Rows from block 3 of a small self-supervised image encoder, named by matrix and row number. Rows with one number belong to one channel. Each number is 500 + 40 x the weight over its row's rms, rounded and kept within 0 to 999. All counts start at 0. Numbers have three digits each. After the name is the row's rms in percent of the matrix's.
After each channel's rows are labels from the 100 images, of 14848, where the channel reaches its highest value: "colour at peak" is the nearest of a few named colours to the mean colour under the peak; "place" is the part of the image that holds the peak. Only what is clearly more common there than usual is listed. The data: photos of plants and fungi (iNaturalist).
# convs1: grouped (12 groups) 3x3 conv (model.blocks.3.convs.1.weight, 96x8x3x3), inputs within the group 0-7, a 3x3 kernel for each
# convs2: expand pointwise conv (model.blocks.3.convs.2.weight, 96x96x1x1, transposed), outputs 0-95

convs1.42 100:508495499469469433497477518510395441479658468495468495485477494480478438513464507532534465526446490477452510458494485506544527535489462489505485493466474501499508483393505450534455458508486546443532445593504516468496
convs2.42 102:493484542541506429492468466511542492545504495485452525531490464543571477486460565534459483513501497482503493404476469465474478531544517476507497535616486509517487471617434472507523486445550441467479465465390521521516448494457532476480505494544537506540438477530443518501549606529511491541
colour at peak: black
place: top left; top right

convs1.33 085:495423520469444447485464509483499459541611580440559515487511491486525503483462492438471481479500491497433514516450509465475438524447497515523504508522573503506498509517534513463500544478514503501518469646525508597512
convs2.33 102:516515483484532555491472481479525481529428543381547620473527515465543462450536481519511507475519553494501551569415532532482527465501500505461530479460537526477524533507445542557560515499543501521543480519490484506509510539440507397480453519504481502499540515446493487518457520406576451439
colour at peak: brown
place: centre

convs1.47 094:478510511460451607462497520511498502508548472512525475582466423588473426581520404505494529515513517531493514544492445461494432465527518491482477506481553508511516457459492520475449507462444486524493443467570436499539
convs2.47 099:500472481490452495432492545443593501496508572487497482501494505495488508473607489533512531521473482516527544527454505616489463550500508484635503522541468496570522534482516476479511509507442556548489509509560499417480512477467559540492510463563459497457501471577435498515498431477448528503
colour at peak: black
place: middle right

convs1.75 106:507509492556541511473489506493502489492441471509521519483497525463475454526429506487496505490680494465507478482508506481447467526508510537433502480633484493491513517483527513456509493505493490511506459650495501514483
convs2.75 110:510524496503487482540506458531535507581468460488589512504525529479435520519551523520435559516491521594586558510494522550456382490452479493576484550511553494513552513439428418475524480481485489532467473444447477499514467500477498507541504549466448556437508466535512444512517543530476530510
colour at peak: cyan; blue
place: top left; top right

convs1.53 086:406479490464502588507487462485483487509516489508520529518470498477468448515443457445527501480609616474548495516503508480541528480544468494538475553368446522472481459474465488467486479479500539421488474507468491507515
convs2.53 101:505513494496436469558443531505554496516467531481470477557499438453499476506448544511432459533511583524504498543441575496489536486577480463534490512419498466494513492548464449560539478497480559486513470490513565480551420445476589520518481538456496482474398461538429480498554486448539499504
colour at peak: black
place: top left

convs1.55 089:484526453512541486478473491491500510482612505481589485486532484549532570517621492503426477488406488519448543499454480468427486516467460479520500510539503434536470491464530486476544498523534484517477547571572477517479
convs2.55 106:479440490513581458492529495460511502481413528582473515493560555500482539532461522482527425491475566502566552476429532499431460505534527554489482563563547542488520464472572509496494534527534370561461508501509498503515514541483441518569494530522454508490447525556515538523509494485537552522
colour at peak: white; pink
place: centre

convs1.15 092:494598465491611464479398483544513529554478519480503464468518505498546503498519499511464491476468473471471489469617479490569524454450510491473490465446507468502457475464476453472494546536484463575454494578551501477523
convs2.15 090:462458446496530509537499522595527474493501476522490594445509530560585483545463512448420481471484424547508436515495493491508497574490510495469568560505444498546499513465448487469463458545476369520423463482459515526522488475526538483511527488510506526481564499537465484532479499459549567514
colour at peak: black
place: bottom left; bottom right

convs1.37 092:570515584488504478556521572489495474499484489545470524526478509479580493533523510492513499494531494567511536567454528517549502555453544563448566504456539491582532537488566502388491537520538551518521479573490533523508
convs2.37 091:550366526478517502510432551503532495457479518461495391500502522468503500438495544509513499453519463503484468457494495531460502517494498519524431510498515400496499423441466464509468532521497468447497494518482509454522510404475483461449460511503448458492485513478546433495397446431522497572
colour at peak: pink
place: centre

convs1.12 075:520541505454511467542513498467429401426466452463482488535480470486422476483510498556497542595525530489506513499472485477553492473516490501460495459505504500505537552530531519668536551493536498535483485516531530543537
convs2.12 110:482534495527493499498544497512573393462422544495545431499551545499530402467509492510486555422423611480549536524467498591422522484518495558488442478529466486497460497510502471546483500523522483553522496484489505557519455529500412464527489505462489495507457474530495465455525469484545459536
colour at peak: red; orange
place: centre

convs1.38 094:522489591475442506542475557474509452481516436502545465491472454480486481472484492507523526486525505493544491499642513451414460516592469523493509533575481504445485516528515501479517569593549540524518514535531502475528
convs2.38 098:497452456435476521504557472488602506496484452478520493471493469468591504483514503463465498446551550501451488472495470471563458419591466493532472532536508490479475544480473563461517503478526473558495571470481530494558501443592433547451494572478511525504512532566474555455463449489446465489
colour at peak: brown
place: centre

convs1.36 106:493359455467588454515509529484536467504488524489514486532490506479522447516529498532508511476506449535557520458535501441556448472599424463441413527526520476498492491534469490560487475517479476424509509546463481486518
convs2.36 090:432518458522553502439504502552462534451514512537553526526518596509485521512498476454540535551491464487450484437492516492556502533479522501589536580502517614495549481494533547453591504498501524472489519501445499497469481515554481479494542433543552520509462468547493468402446498563553473461
colour at peak: white
place: top right

convs1.92 098:510463478528489477469523524484441527537505502521564486475378538506456487543667523495563502467458469455460484509483498466453477480516516449410490490495517530538495516521495517475514509600509538546475463528493479487505
convs2.92 102:461454486559621484466461526570453494450514519510497476446538467505485437499428533506545510480484500499492446528449430568482430555523569467605503495504482478556506443504464539483552490516473456490476536481496507498555508469545482477513476440515450508525504469553485461471492487400515526424
colour at peak: black
place: top centre

convs1.89 108:488448467453552504463477439494527540519485467516535456438525448484515454487486483497490506517467478520657521562524494448450505493618547543432514553462514528504546540554529491481490480496499511590492492499529494508501
convs2.89 100:491471506495539491523545472450512475555460509520479511477520529549516518450490515471496502551530516529469432483476465475480498532492472586525478464430462497417497586459551600514475502490564469504536472490460505501451460483464476544470516506446496534478410531553611438446501451471503577418
colour at peak: white; pink
place: centre

convs1.39 104:502528463559649396457460485522515528490444512505524507510508473494560481512518484495545476532569441474466487477492477508613443492565469483466517477427574494529531468469503495484495474453507475459470509469494475513479
convs2.39 097:462467462511510525591548604473513550548516470467554443503502491486449511524496552430619540511465470519475435435496474448462505488488481469474512465476487557470469475465538482439551513503494485454443510473484501452494481530525593494522494525461510461512488530477519452436467523519387552481
colour at peak: white; pink
place: top right

convs1.51 082:501537466544436461540513502526533510484466483471456449493439518450536463501462449458489461494590483499466481462411433496535431464439474504473476400468425478434444488537500488523473475457488485509475470506450497437450
convs2.51 097:545525479475558549499509512547599458543473422512455525510536521498515483515517598509563519453489536435483491543521534529540489485468525532433554495414511524548479549523491480511514520494548536460573541567450465481527511528506493481489514542480495523513444567562538582486529447482586569507
colour at peak: black
place: bottom right; top right

convs1.73 099:468506482486601532468523498493496509465496468486468483477510473478520463472446449483543467562526522496519486454453484493580437483478480418529446458553466426482421499472480517526447457479446438483419544528539448528428
convs2.73 101:487540484520496501509563498463507489495514429451527516483463479544545522543567518518490529560534530523539482499494518507491463516498504419476619520514471532527473499446474520424522455460482493487529567500486476391516460602515489467456428491502406500476550431468487490445473481424540458444
colour at peak: cyan; white
place: top right