From a checkpoint of a small self-supervised image encoder.
Model: 2.5M parameters, arch regnet, activation gelu, depths [2, 4, 2].
Training: muon at rate 0.003, 9900 steps, batches of 256.
Rows from block 5 of a small self-supervised image encoder, named by matrix and row number. Rows with one number belong to one channel. Each number is 500 + 25 x the weight over its row's rms, rounded and kept within 0 to 999. All counts start at 0. Numbers have three digits each.
Before each channel's rows are labels from the 100 images, of 14848, where the channel reaches its highest value: "colour at peak" is the nearest of a few named colours to the mean colour under the peak. Only what is clearly more common there than usual is listed. The data: photos of plants and fungi (iNaturalist).
# convs1: grouped (12 groups) 3x3 conv (model.blocks.5.convs.1.weight, 96x8x3x3), inputs within the group 0-7, a 3x3 kernel for each
# convs2: expand pointwise conv (model.blocks.5.convs.2.weight, 96x96x1x1, transposed), outputs 0-95

colour at peak: cyan
convs1.55:504522503507567553504546534488525520514526519506516506514494495503522491513495503492505494521488512538482524484502473503498506485472507482511515526566546498553524479471476458487447463442464502480496489508503510483504
convs2.55:502468478519492459492525506497497485526501553475491498495509523483529527545486502548503493437498508509528510514436501517495528482523534526486542487527515528525500519547481524514516515502515541480528481547549553516501496512511473484517487535509479553524511501508539473499533516516489485496

colour at peak: white; pink
convs1.22:488507513512488550524509489522506527495501517508512503529515507501575551551566539505492528504535480493532524487479483498553522481535510495496476494497478522483466483479489507468480489504519516534514508514479476487449
convs2.22:518488528523556521486459513478544530522471527498499500474498500458497518470466536499473484516496509539526474541478511478480490480520560549484462495505491483475488510515475491487481514483490467499510530465495444484498497485514476549477482486464497465506471498486510487450532462461493495500

colour at peak: brown; black
convs1.51:470506517478467533485460529495495505519482516506467516495489499478512494499503508512511441535527457528554504495514523532519480492493513489509510495519516501521461510513470514541469506512453490498509508576445505536463
convs2.51:445506480483528500530504532477544472504469505456498491503530500476532495534446510520501513501501511457477512516488501473555482511475518496519485470513508549558469514470534514493510485500489531503487512523466489460496518532523517530480501490466504515517474507500485514554432486489469518489

colour at peak: black
convs1.74:517511510497493492498500502499499500502524490486470482512474520521429500518555534515511502547492457515545524511530511519444496501495478492548518527460560538475520493500497482485566481520534495508502506497479491491496
convs2.74:532476463528498522493505491472500476530549499470515508519536500502514461525489445509515512501538489478502490511500506449528513456496494471510595487475486480544501543508493466505527493495500533484484481502492499490493496475563510509477533491525525510519551492502508535536480497505479514521

colour at peak: cyan; white
convs1.53:481487482505476495497473492499496505506499519496549518505495492533515508513506519508514514481486493492493516493506507541524563514580548495498485528494523482515524500495497477496478503484482485468471465467438466439444
convs2.53:499502493512487513468483495430493520549497458523495509481522517490488518502496516466511485484506474539559543536523535525462502555508519483491542514498480484497472505488522476482498524508500512492496491537506498466496488503491478466515479519525499514501467556522531496494511544515525574463

colour at peak: pink
convs1.39:501529494526494519455477499481469470467495434485463481483483467449477509493450475481486498502471463489451478535514538526504511491467524463495476490534521498539531481478486490532474485512481494476505499489472499481502
convs2.39:523479462484496516507518503459486502515506544484486474536509521499549488534474459502540470474493545493533547485507542542503445502477521444513516515497497480520488517499509497513487542495494470481511510529484517488480496538514491489490503487479479498488483476446455522516453497510504498434

colour at peak: pink
convs1.59:487533536485487471515511514495475487483490496521509533504498491505511519503519494492507493509504511542534527499491475491474502492500493500510521486497515473520507487518502477487503499461475490479481498400509535588576
convs2.59:504513531475537522563483534472517536516490513521523518508480526507535537462473509502506494538475536512526492438512490496438483518476527518488497464483525507482498482500531522531505513495538463508513509472493509511493460497463508523513523510484470497484466534482554527495502461479500535469

colour at peak: black
convs1.34:476504488486464451490451481480489461462533502507467492508505484479553537517501511499485511513562468470506518512474515517518522484504506497475480489477499492504512493506472493509537490575526494520502496522560509526537
convs2.34:492504526471518513483494483505525515505442492501520538478505529489457580552475485485496526494504478539503529509499523529523494480467531523517509534528510548541497569518494490504461504499507489511507507514527499473475497490528500491488514492470557506505481486552529486538495492517500537495

colour at peak: white; pink
convs1.73:492478512466510489484464484480473478491529494524514492543530524514494526483477469486482552497466505473469524483482453485492481467470469489480463491479505535545507542517476545484475504468467451497510473475480492528507
convs2.73:500495482477515505526504480478499475518535507512502488495528532514477531502526554502506464515514497428514547485502488508521499517479538511490498474442497524490484488484534496487510509493509508502524586517517489529447481509437507480488498501451479526498494526509458480486503526492512447512

colour at peak: black
convs1.41:495481506519503503466504509511509495524466519495523504536487488531489567510585539467493494504495511514517525489491476483511489524505498469482504489519477475476471497503490506505494509498490489451469519484566496567545
convs2.41:477524485526518487522491527503446509515470493510519504500484541503505477477505483498498534543528478504581488540502473485483494477529516515469512510552520536514476499489518500478483501505503549455532472549508515504472496490508451513491495503557477441511523497547469497509488511504516476490

colour at peak: black
convs1.78:505490456539510431524509419496526500513481501512516498496501529511523498492496516481501490502494485468503489488471486491483460485462456495488502496480488494502508500499514505505520507496499522533444520573467542503451
convs2.78:500491468502463449500523565495486463502519464502468471499485496519455481490498515494520506498489507492541498483486509490445463524531510485524508506479486479500474478476509472536534496520501520540516519504500491535527487486526464546469457484488536497439505529479447460501507463498506501472

colour at peak: black
convs1.43:495519497515504525511483500505500491492479490514473496486475492491554482479487490469452538478498551492557532538459473551471472537559516493492480488503519483492494512506530503557520527504509502500493500471458509482462
convs2.43:508512482508521471509495495521501471496483503497487494510498535452456467487514492533549545466502494499495514515510522537560511513500500509476511501451469518483467533449508476518497479481488524465502483561478471545489516466482504479467443515527526466549503469517490477483485482497471504506

colour at peak: black
convs1.81:500499483534501476505512475484507470484466478505498539500487466482530454480477480518522498529495507521498488490508493487532541489549554499510477531510491514534473472514542507552571467499512475478476485491480463477469
convs2.81:546507491485490498520509559477521511508509516516486509508534464482457488506512500474494534536509521501511500505499518522464514500495489498498461534482491492464481480535472543527550552494525548540469493508530506535494472533486529532507497484485577526534527467530476502471500472508504507501

colour at peak: cyan
convs1.30:473537497519525530480521496489469486481464455477454471508537520530494488491496510476500483509537509503510541472482476490532518485481461496505492458549477501499481510510510521485553514537546506444490479463464500491504
convs2.30:485471491497513527497523465469476533516444491519527509489542516534448496499517518506495494467462481521489491466480477496481492488485470482518472550507463493495511504454510498516538488538474503444538493434468493531524535475522512525502458508491462545465492490498510510488502497490470504514

colour at peak: white; pink
convs1.65:490485510483464486527526536519498515533568525450400428471485508485513474504490478512563479516509527482477494498521486510492486517514511485499490482526512506520499508520503523523510491486497509490515501493517506502503
convs2.65:519524504494497522526512507524470496506511504497550512487555528516479480468512517472499486527502481481543481502498507494565565460459510456471534481497486502475481521491446492523508493458512493469502513483489501476465451505495483496533520480514532529519516485521495510476559473491498546488

colour at peak: brown; black
convs1.50:502482495498533456493478495503503500498515496503479479501515492515508504508518490472527498517499574526579553470514494508479537505517514483498498503508512485524528510503504501483554493570521500510490511460552486547523
convs2.50:504524510461533514499492497511534493512487535497496497514493492476554522499451489491517518498506493486486522510506505493566475504492498517508507484491472570511507527497520472504498484517489495502522514457501450519544508577505500516482466487467538475460532482496503478583501464491515498502

colour at peak: white; pink
convs1.80:496513520451487541499515519516524514515486510512489504516521545546544520534552513509479478487519484503504490495527489525560531503514523493496489485518547487462512509501496531509517519543524515464494453462450488475475
convs2.80:500486505443523566533509502494472489499495532481515486507523541493499511496464532512464466503478546481489476493471490506479498488517517524428475499514526511537470497507576538541526491527517513495521503491533498500516542486483526498484482519461490522505524482520533505509535486543521498484

colour at peak: white; pink
convs1.8:493498494502452519484485512487482489487557514466532462481498478495511504525499502497486489514548511492481474453518485563584547495538514519474520476504504508491485500517492496498474502522469495450492478524483488499463
convs2.8:518533458533534511516512520524527485486503503496501528513488499497437456494510496512542505477475541460485499488516506540481526500494543486538566487473516500517517494439485506480505539519505499488506498483520531554496492525502533509469495499502515523499515497468507564471516513558479502515

colour at peak: brown
convs1.79:487499493511490491484517499489507504513571518478518513508453487454486458487459461514495490518427483513511497496489491491464480481492489516536530534432499485425481482498494476499507490477508500506497487468473502490491
convs2.79:554493510562448532490535505482532459497450548517498511566506478513499507520461479485491481504515474496504529524496477496515504466534473486541503505468513498512476522491484501512519492502497475502491475472511485508466497512501433512466527517489528521492487486517487542519490505446540491519

colour at peak: cyan
convs1.28:458448477532500555506568541502511496487471478506507499496499523492489486496484497475477467503488529498543520483486439516491542521493520510488492504543521470535478535507515494511507507479481526530531490501478503462460
convs2.28:519518510458511543503516512526460464537531524503537460556495482520496493482482537527493556524508500483494523504436494468520512478500516466514501470513548525529525547478481537482489478487478524532503509464486489494496516523515460534494498501503519487525522438509499482470513480502493481491

colour at peak: white; pink
convs1.86:531496482511524520513501502473515515528412506536545562492520527508562538480457486507506490491485478487509537510501520482526513516464483504506468485507504476485490506486507513448512532532524518508496505463493495508489
convs2.86:480486526536508544565519516514444469491494489516512471469504517512493484483522521532492468474513499486498528534495503448517520535534487475489469446526514477503492505486548479505539483523504509468491445509489501509565530479480496497472494480491496502530504488499494478515468495461474534467

colour at peak: black
convs1.85:505489507484476518521489481534509513506488514501516523491465470465470481475458447486495500480518538466501537503484499489503482477478468532498532521439544541482513495525510522476506510526525484531502517529557510542540
convs2.85:468484479492475489471512542518539461496482473513566526505490477463526485484470508495527568520482504503541468518478529508459480523480546531503528494517456533507501499471510477480507515486500453455545512489522477469487480508516515518487508518518476485466474485494523453485481522495513499486

colour at peak: white
convs1.71:486468544472471575494515542538542474524539466525527465518504503509504485505531492491544456524564429509501460491502477503523502499505508470521494499515499483479483504512477505490502506500499510488497502495497489529503
convs2.71:465476495488528502516475479487498509447514493477491484490529502511490501497495512495544473495509499497495551525469474432516457488501511481511518499463498481482485529498494524454501494509483518523480494469516493469456521447529574534486496526497518529503542508513486498517511438501498501562

colour at peak: white
convs1.89:486478518512467558506478538528482470532566408525521440508506501518519481508493488501504483488517510478503491511500474503523444521507479493520491500511508506504513483482496507471536504508556514510472506500518508512506
convs2.89:482541514522534530532525563477478467496535502472474495506509528518495467462538500471509481519465533500515533469528534500505478474504477475523535495523492500466490533477486499568492497495495512491487468504539496457502471470454485458523505484486491505511502475495488496450511446492504511518

colour at peak: cyan; white
convs1.69:481510503493497493499510499487511485487522488457522464544506532534522552546504548526495514484499504505499523496523540509498534518529529471488454479527482443480445506489483488511478488497487543516517504487505554537529
convs2.69:509424492516524467497503484494481496507472479531533479506506514501490505542495476500486507460502479525490486531490501480473488467513486563524450535482459540498497517503472483480514491486495454560483494506488458512506540470494485516472452515473481521471470461512515477482485467475483483470

colour at peak: cyan
convs1.25:534506509479517499495505498496480485474480482517455498514461476496462462492465492505505503518558568512567536498506493492489489493512510462524499503591538508543535490500487487480489497478492500488510514507498498500499
convs2.25:509534491485518527479528519467501469534444496520539515561484509487501538527481554528482522487488515493499464533515518549466481495473522537478508531478503495520564492514494472503534514522508525534507526511532516552503535512483478494525495505489482520541516475515493510489476498527472526477