A small self-supervised image encoder, trained from scratch.
Model: norm batchnorm, widths [64, 96, 144].
Training: muon at rate 0.003, 9900 steps, batches of 256.
Data: trained on photos of plants and fungi (iNaturalist), 90422 training examples, 28.0 epochs.
Rows from block 5, named by matrix and row number. Rows with one number belong to one channel. Each number is 500 + 25 x the weight over its row's rms, rounded and kept within 0 to 999. All counts start at 0. Numbers have three digits each. After the name is the row's rms in percent of the matrix's.
# convs1: grouped (12 groups) 3x3 conv (model.blocks.5.convs.1.weight, 96x8x3x3), inputs within the group 0-7, a 3x3 kernel for each
# convs2: expand pointwise conv (model.blocks.5.convs.2.weight, 96x96x1x1, transposed), outputs 0-95
convs1.2 106:525490521585470591472492477492468463501490523488464455502515508470502481511522511499524494499497472508497503506492517503527531505505493477516488493483487491505512480496461536537529514489513523505525534503540504481462
convs2.2 150:441514559512505468463579474506518490474511483434475513498481501509495508510486495495479511504551512500465488530507501495497534483504553505513503505482471504486485483494487494482452442581527492497482500529476515486528522496516483501510482496503495517485498493502540455508519494497473501512
convs1.3 129:477482513404540539523522448510401535497538510486544441501514508509504502492511486503501500497475480508477506505504505489501503499509511511487480495476467482481495517484484482513504479521505484487514492504509510487476
convs2.3 083:525542433505502539511451491543516492500504537466524523520501516493485513504531529535518511494462485471558522463467522493490457522495463523519504485509491480506492515524497499496566520422460490492535495491535496510500484532503507498512512499495537461482478484508499526476487502503500499517
convs1.5 137:522505467552567401421504552494488478511533484480479519473532503515512496505516499496501503497476490491484491519504503497486505502516478489504479504482499497495489476499521542506450483505532509504481497514506504475506
convs2.5 087:522516441509509531530437508547512505524495532463502508505526515477501479514516511482526475474449540507529504469489479497500457509512474494498536492518515486500504501515520497536554552416480510499517486468527505492482477517487474493506513484481515493485478509508507552458508476502532488497
convs1.7 130:470529473466508482564521540466600466495513497465585472517505510501501506503490487529508522492493498488480500505499495504513513506509482508499488490505499498481467489493499476507488529545547490507491524486518497514501
convs2.7 160:452512544484480466454556472476512527501523486574491494508481470496514512511501488492479483519559509497494496527459527488509581497483531503509498508475493490501484500475507496516467464529549496544473481509497504478528530481501538541503484530511493503514528506516520464511518513510484501502
convs1.9 106:500499510482496496489483477500488483491470497475486473517494499499592448516408510502486527483484498505486494496521488535482477502493525497495485498511471492478491479535506507528461531480522479533509538516545502542520
convs2.9 089:524499512554479515481482472469454506453467517517464525448514468517572484536513477522498468482490516504528515478507501536487499502508510484567529525508465483494470447488464487510515499527475512476457508493495477492485484512467504522520495494492500537483523529488506512477469514453494512487
convs1.10 083:507525529516445518537576540507491530486539498502508488495517525510506473472503470511502493495466470507510511491485525517485518529493492484492457477429460481478512477491458497461476522527496515492505494505472480477463
convs2.10 105:476496496514511477516499470463511513495496505522483496533480553502492522511536526488495513495489438532513496500481497550470471511554485537506457488485517467545501497531484500482477530471532488491546491513570521512526458506474461505462503510511546463513508498510471546518531498495506505491
convs1.11 095:503478497492501506491489495486473515555525528510565539503477498494498461505482487478577524541563551496444508499473500490490508505518512481514460510502492470471499492514498502506503480468465482471479499475476516505496
convs2.11 088:522490522488511487511488493541467498558476471504508519501493497482500531478495510463531517489487514476501459492476512475499481495475468496481488530502448528490493507513490531468521514525500471468556480472548495533514487513555498506455455515557503537548470503534547507519482483528495514504
convs1.17 100:495456512487475501521543524487521477509512552513442517494486461506554482489498486507469510510472489536540467504466527497496495505540507501494497502497490498449486502556510539547535515483540501513512527467504511480521
convs2.17 092:513517522485494533514494494519488473470488483501462491491516510523516511476520486502528490530484422534529468503466503509490512561486470505499480532502485509478515432510521484527534529511510521498543479515464569484493487519496517458546486508523480509490505536457533510456493496489503516485
convs1.21 085:487472492497514468498475496512505523492472505504482502503485508498485482496472515510490536491496490480470483517494523500499509499480521531517519530573574520612547511510485494527478496504520498499497523466494525520506
convs2.21 113:550504532458471513519500491510472523492507512508468489492459462519505494483508521523472540508541503474502477503461496480533470515531481506494515496509510518470504524477528489510480487472477526521475492483486493463488494504495482500539497566512440527506529451525487535490448565482539488511
convs1.24 094:505550518541509469504497495518513527513490540481498493492477509493469429481477462502514498508518481499486482522539510503540528496520516499507481488492457488454497488504493477529525498463478485499495470590534472508494
convs2.24 094:559490501522481509526498526489475460486532523493495527493442479506486457472509538499483500491501477510482535524505498523470511467532481516515559464510513471464487516465491489465463514501476492484503512491493483494514516553486489488521505486471550523551527488486462481525530530452465505521
convs1.26 083:479451465479510482498501497476492455478492519530531530528523535526519501507509505491468466471506491469477459497473508492485491550463517482516502505500478472501472513544525509513518493553479544539554526476534502520503
convs2.26 114:508526484486485531476506516524447524454497504517537511507473483457503489479466486509476503498481496497506549485519477496515470490470551505475553523520482491487481487469535517462459524472511518461464487507473525466515505494552499509473481468500455497487461507447513481490472495497545468500
convs1.27 100:513490514508468527491516516536539521488443516493469508512498461535534464522527528519422519475534490497500489502497497486487498500500491521427509453559489484529485511493481496525493478477480476494495473496485512496513
convs2.27 087:511537522534536458513435484511532503487502519503510471474522478481527485501550505524534505479455522478519504495470546489517497544515476484514514457525493509481495505508513490510495519515500515465446504481504509495516466451485511521528488540515547470498474500507559489473508493501555485468
convs1.32 120:505494509500478509500511491506472484518484477469537525512509496549474490439510529466526523503483497521502479489497513487509513515484473478520504477518502530482480506496492514472478470503513530470497557444455438536565
convs2.32 078:501495559529499464470451513544468541494474495447460546498514483499490551499480509516488491490480500543499491474539501503507471505525499487485492482515485518505488498499497506457498478469521484500523490481480501485533488468520463499506506477526501446538515545537520531489520466483477511562
convs1.35 100:467522513485476522518487472488504511481492500478495503493501502486477500496459490502505493493465511493479490496520537492452544520493471491495461522552466476518511478478493507472466468489498514577476457517538521433534
convs2.35 082:507439490474476511463495523514493501466493550492453531523504502507467542499508496497466479459479503558524549460506569509513478483494475477499514479518471483525488445499535484507477509494481454483499489489494526534477509463528488498488505489515484480500494510484515548521486473519523518532
convs1.42 101:479497468490466521486533543483527511465485589499566515514487469509482502487505497497517493529548485500510487476466537485519549501515499513523495558478472508504513512491509521519471484486458516502492489497502507506532
convs2.42 087:510555506499543534562498488502513475459572493517527466482479486525507550495504502486527560507482549516509502462477556527505530525536509476489517483527492492478509494516471487494518459498487484504510515483507495509522473473526482526546517486472476528477505495493501473501510485479486512538
convs1.46 093:511478488500490483507496493476529493501518510493493487502512493533492466526507478571490492555527444495494477493508552498453524485492460476505483481505467455474477498481471513554449500517467523499492514452518509506489
convs2.46 092:490521528510490514495500539498542488517496520465495518524500546483535541478413510487498495524544493500498500450529502465443468511540525498475494527510511500496501481476485505447508507461500489524524555501506517473480454495534471483495497512510446523481490514501528485502476491510523520505
convs1.47 115:509502505520516498483468527526533468474435570490513530495498498478480508492503485501496494479509551498529511490509502521440481516504478461508560550546475493540471471506488503462477515493486509515493494482513499493487
convs2.47 097:533487495454503542480485521493482508485556493499523496524487500545481497515481477562490469485515547535488485508518528535526503500515519507501541493511495470498493506478485518479535492539466510550487484468495451493519514536495509520560531482492529450514518465491459488513491474513506506542
convs1.56 099:505507509481525521501468491518525484487511496491455450496453486529529553492581566486523493490525481528508486496481480486478474485502472498475480499503510461502518509539505517511505501466447495503483497473465509474515
convs2.56 090:474541506503512491467475491570488523482445471504486485510486485478509521459467542494512524506521542555527500494505528494475501519472516488504502530501471466476483475498513478461450491448482505523503495516489517457489459479476499522570543498475498508532506523496494475500528486510496514495
convs1.57 095:519439496478509479488542502512516493504466538488564487469507518503538536532511485510517510505477529493514495485509484469494444456489475493481491479488496505475469535548529517482496488521511519520494454555505518525521
convs2.57 097:497530514493464529461480459474513519540497490489489576494482528502437466479501514511549531524513480494499493510506479503505512494469470504525495502508480471521472501487504511503487509485529499484459476478444489462462455500468464446524536545472496529484524506512485473477510508497513498523
convs1.61 094:477478474492515485513454501524496520521451541503480513504502487497535484496507503535532523493442560532509512502503511532531487517509504508484487522517461500493476514524486490423577490496486498488516503499520479532509
convs2.61 086:534505504489542530481505529517534549469480480494476567499501486445492539502524520496481470530522526493515495508532529497516532477468487485524510513485480507491467480455462477498502472497480531497470459500501481480471486493498473484449502470529452485509460492475542539503508490502500532535
convs1.63 097:497477490485488474478516490502466480528501528523547521527523525519481520483444477499471482510553523502541505525537515495487495480467495535531528493501515484449493471440467507515477490515481513495482531511529518542534
convs2.63 103:484518469472502493512473476494463484542519495554513497475529493509491523511454497482527500496505530569502504438481519489541492493484511430467506473531506501466481503481533493468489495498488474513505507470480469487475484506479472506463451477540444530507497501514517498525514507516519521468
convs1.64 083:533533532551471548539570552504485512476501483506517503487481485494467508512489529489461485474447483485472488478475496473497487495480498535495518504491532515522522530490527469548485502517516522489482461482493515479492
convs2.64 107:540500507529500516530479450447517490496490522497552488505502490465488501520497444488490474523526478488474526564508458485520473503500473527497450524534476509506480478499505476527541480512501500484501481453492480513458488469513476519488475451486488511497522467534456469506507520478518521471
convs1.72 101:504504483496489498484488478527483499498476474497456483466486498505533564513582556494506494477547536471495529487472477480503500498543514499482460502536529477552553508503518510524479509506509494489498481491485500491495
convs2.72 114:481515488464551500495488477494505532521505549460490510497514500530507475509515477518524483473507480524528500537482468441536462458533515505493521479471474513526485544547517507498487534520505491470471576521478499476482511498524523507510497511493514465459506485513501486548490473465472531491
convs1.75 087:506504519520523526496556512489486497498488492504494513490463494478485451461454463508523524458486528496448510491480501495531483506501479493484480519495519482483488548506514521462477509513465489549502510565542513548526
convs2.75 104:523469505486494494507514480470463479483490507512489535485515475448468515472507510470548487522475474487541525504490494488498492511489495474465510504493501510452457473430513501497495482513480486465476514518534470517529472521473474494481483513509493459484483462456467488487512512468533490419
convs1.77 095:506460469500477511479542522525507512526483498481494529552467522515420547509488503490515507511539482490503480505503493504505488482482482531529526487505478494505493481471474450539489498481495508471463449461535500531513
convs2.77 079:518493502549516501528511469496534434525527478464471475525544486533558471490542482467556499477496529515496481507488492442505472508571484527477519481476491460470495502502497508476489491511512493500492538510480517536515510518480499498490502482516517477501518479499477538487495515479503547478
convs1.83 110:497504517502481497506500526490483499496511484498467502508508499515483528497504483477489486526522464505506494526545534560390556538554560493491512491477492483495501505495511466505478504466478491486491488486485500487494
convs2.83 098:536479524509472488472497495476517551481494511525527479463494531481517464533498452503466486482476498524492528494496475525549529519493516514496466499504523493461495491531549535499481516526507492532486536507516460501509516504473516507502548472506502494512482505478515528494491487604465524492
convs1.84 091:506511503529527497495524520484528515447503558498504527513508477541521427503509469510505517517523550495507529494521471542504441508499493511498482503540498516524511477486500433501541462521501483492491490481506479485511
convs2.84 095:494510502565521435538491481501514496509479477417484500512524530492525476490493504499489475477507481512477540539516503485511501515539511494448510498543491495530487516494508512500438478521483537506507465520517525515543514479513509531496504495474516482491574520480496464495490500506495509471
convs1.87 120:500497569487440573475491501515551530537519460515487489548514498516464504491498497526495478542493467495500477500510474478513521512500480488503521477452554495518490485480486481525480496499497477479477520508502478480490
convs2.87 085:507509543475509497468467494486493460527508518484486488502466469507523558500496516560500456506493574517463533444501496502504492526521532513495503473490529488484492494521560493477490500518476457492533500526517511521526475500454507503481485516493480522473473533459520519492543482506470498487
convs1.93 121:491488522503557459488468501504511495486426543492504497495496493491434534503523535490486517510507487493479500499512508520443538502491487499474526513442535514510535490495488484556472510463509480499480501471512500476497
convs2.93 093:503513499445473478510491495531495481535540513484512458479472499557494477497492506493496516511475513482500509460533457471461532494537481477493525495499555522525501518519486521513498512468466507509494509507454515466524475501462440509512521470512469487480521516505547514464471434505511500500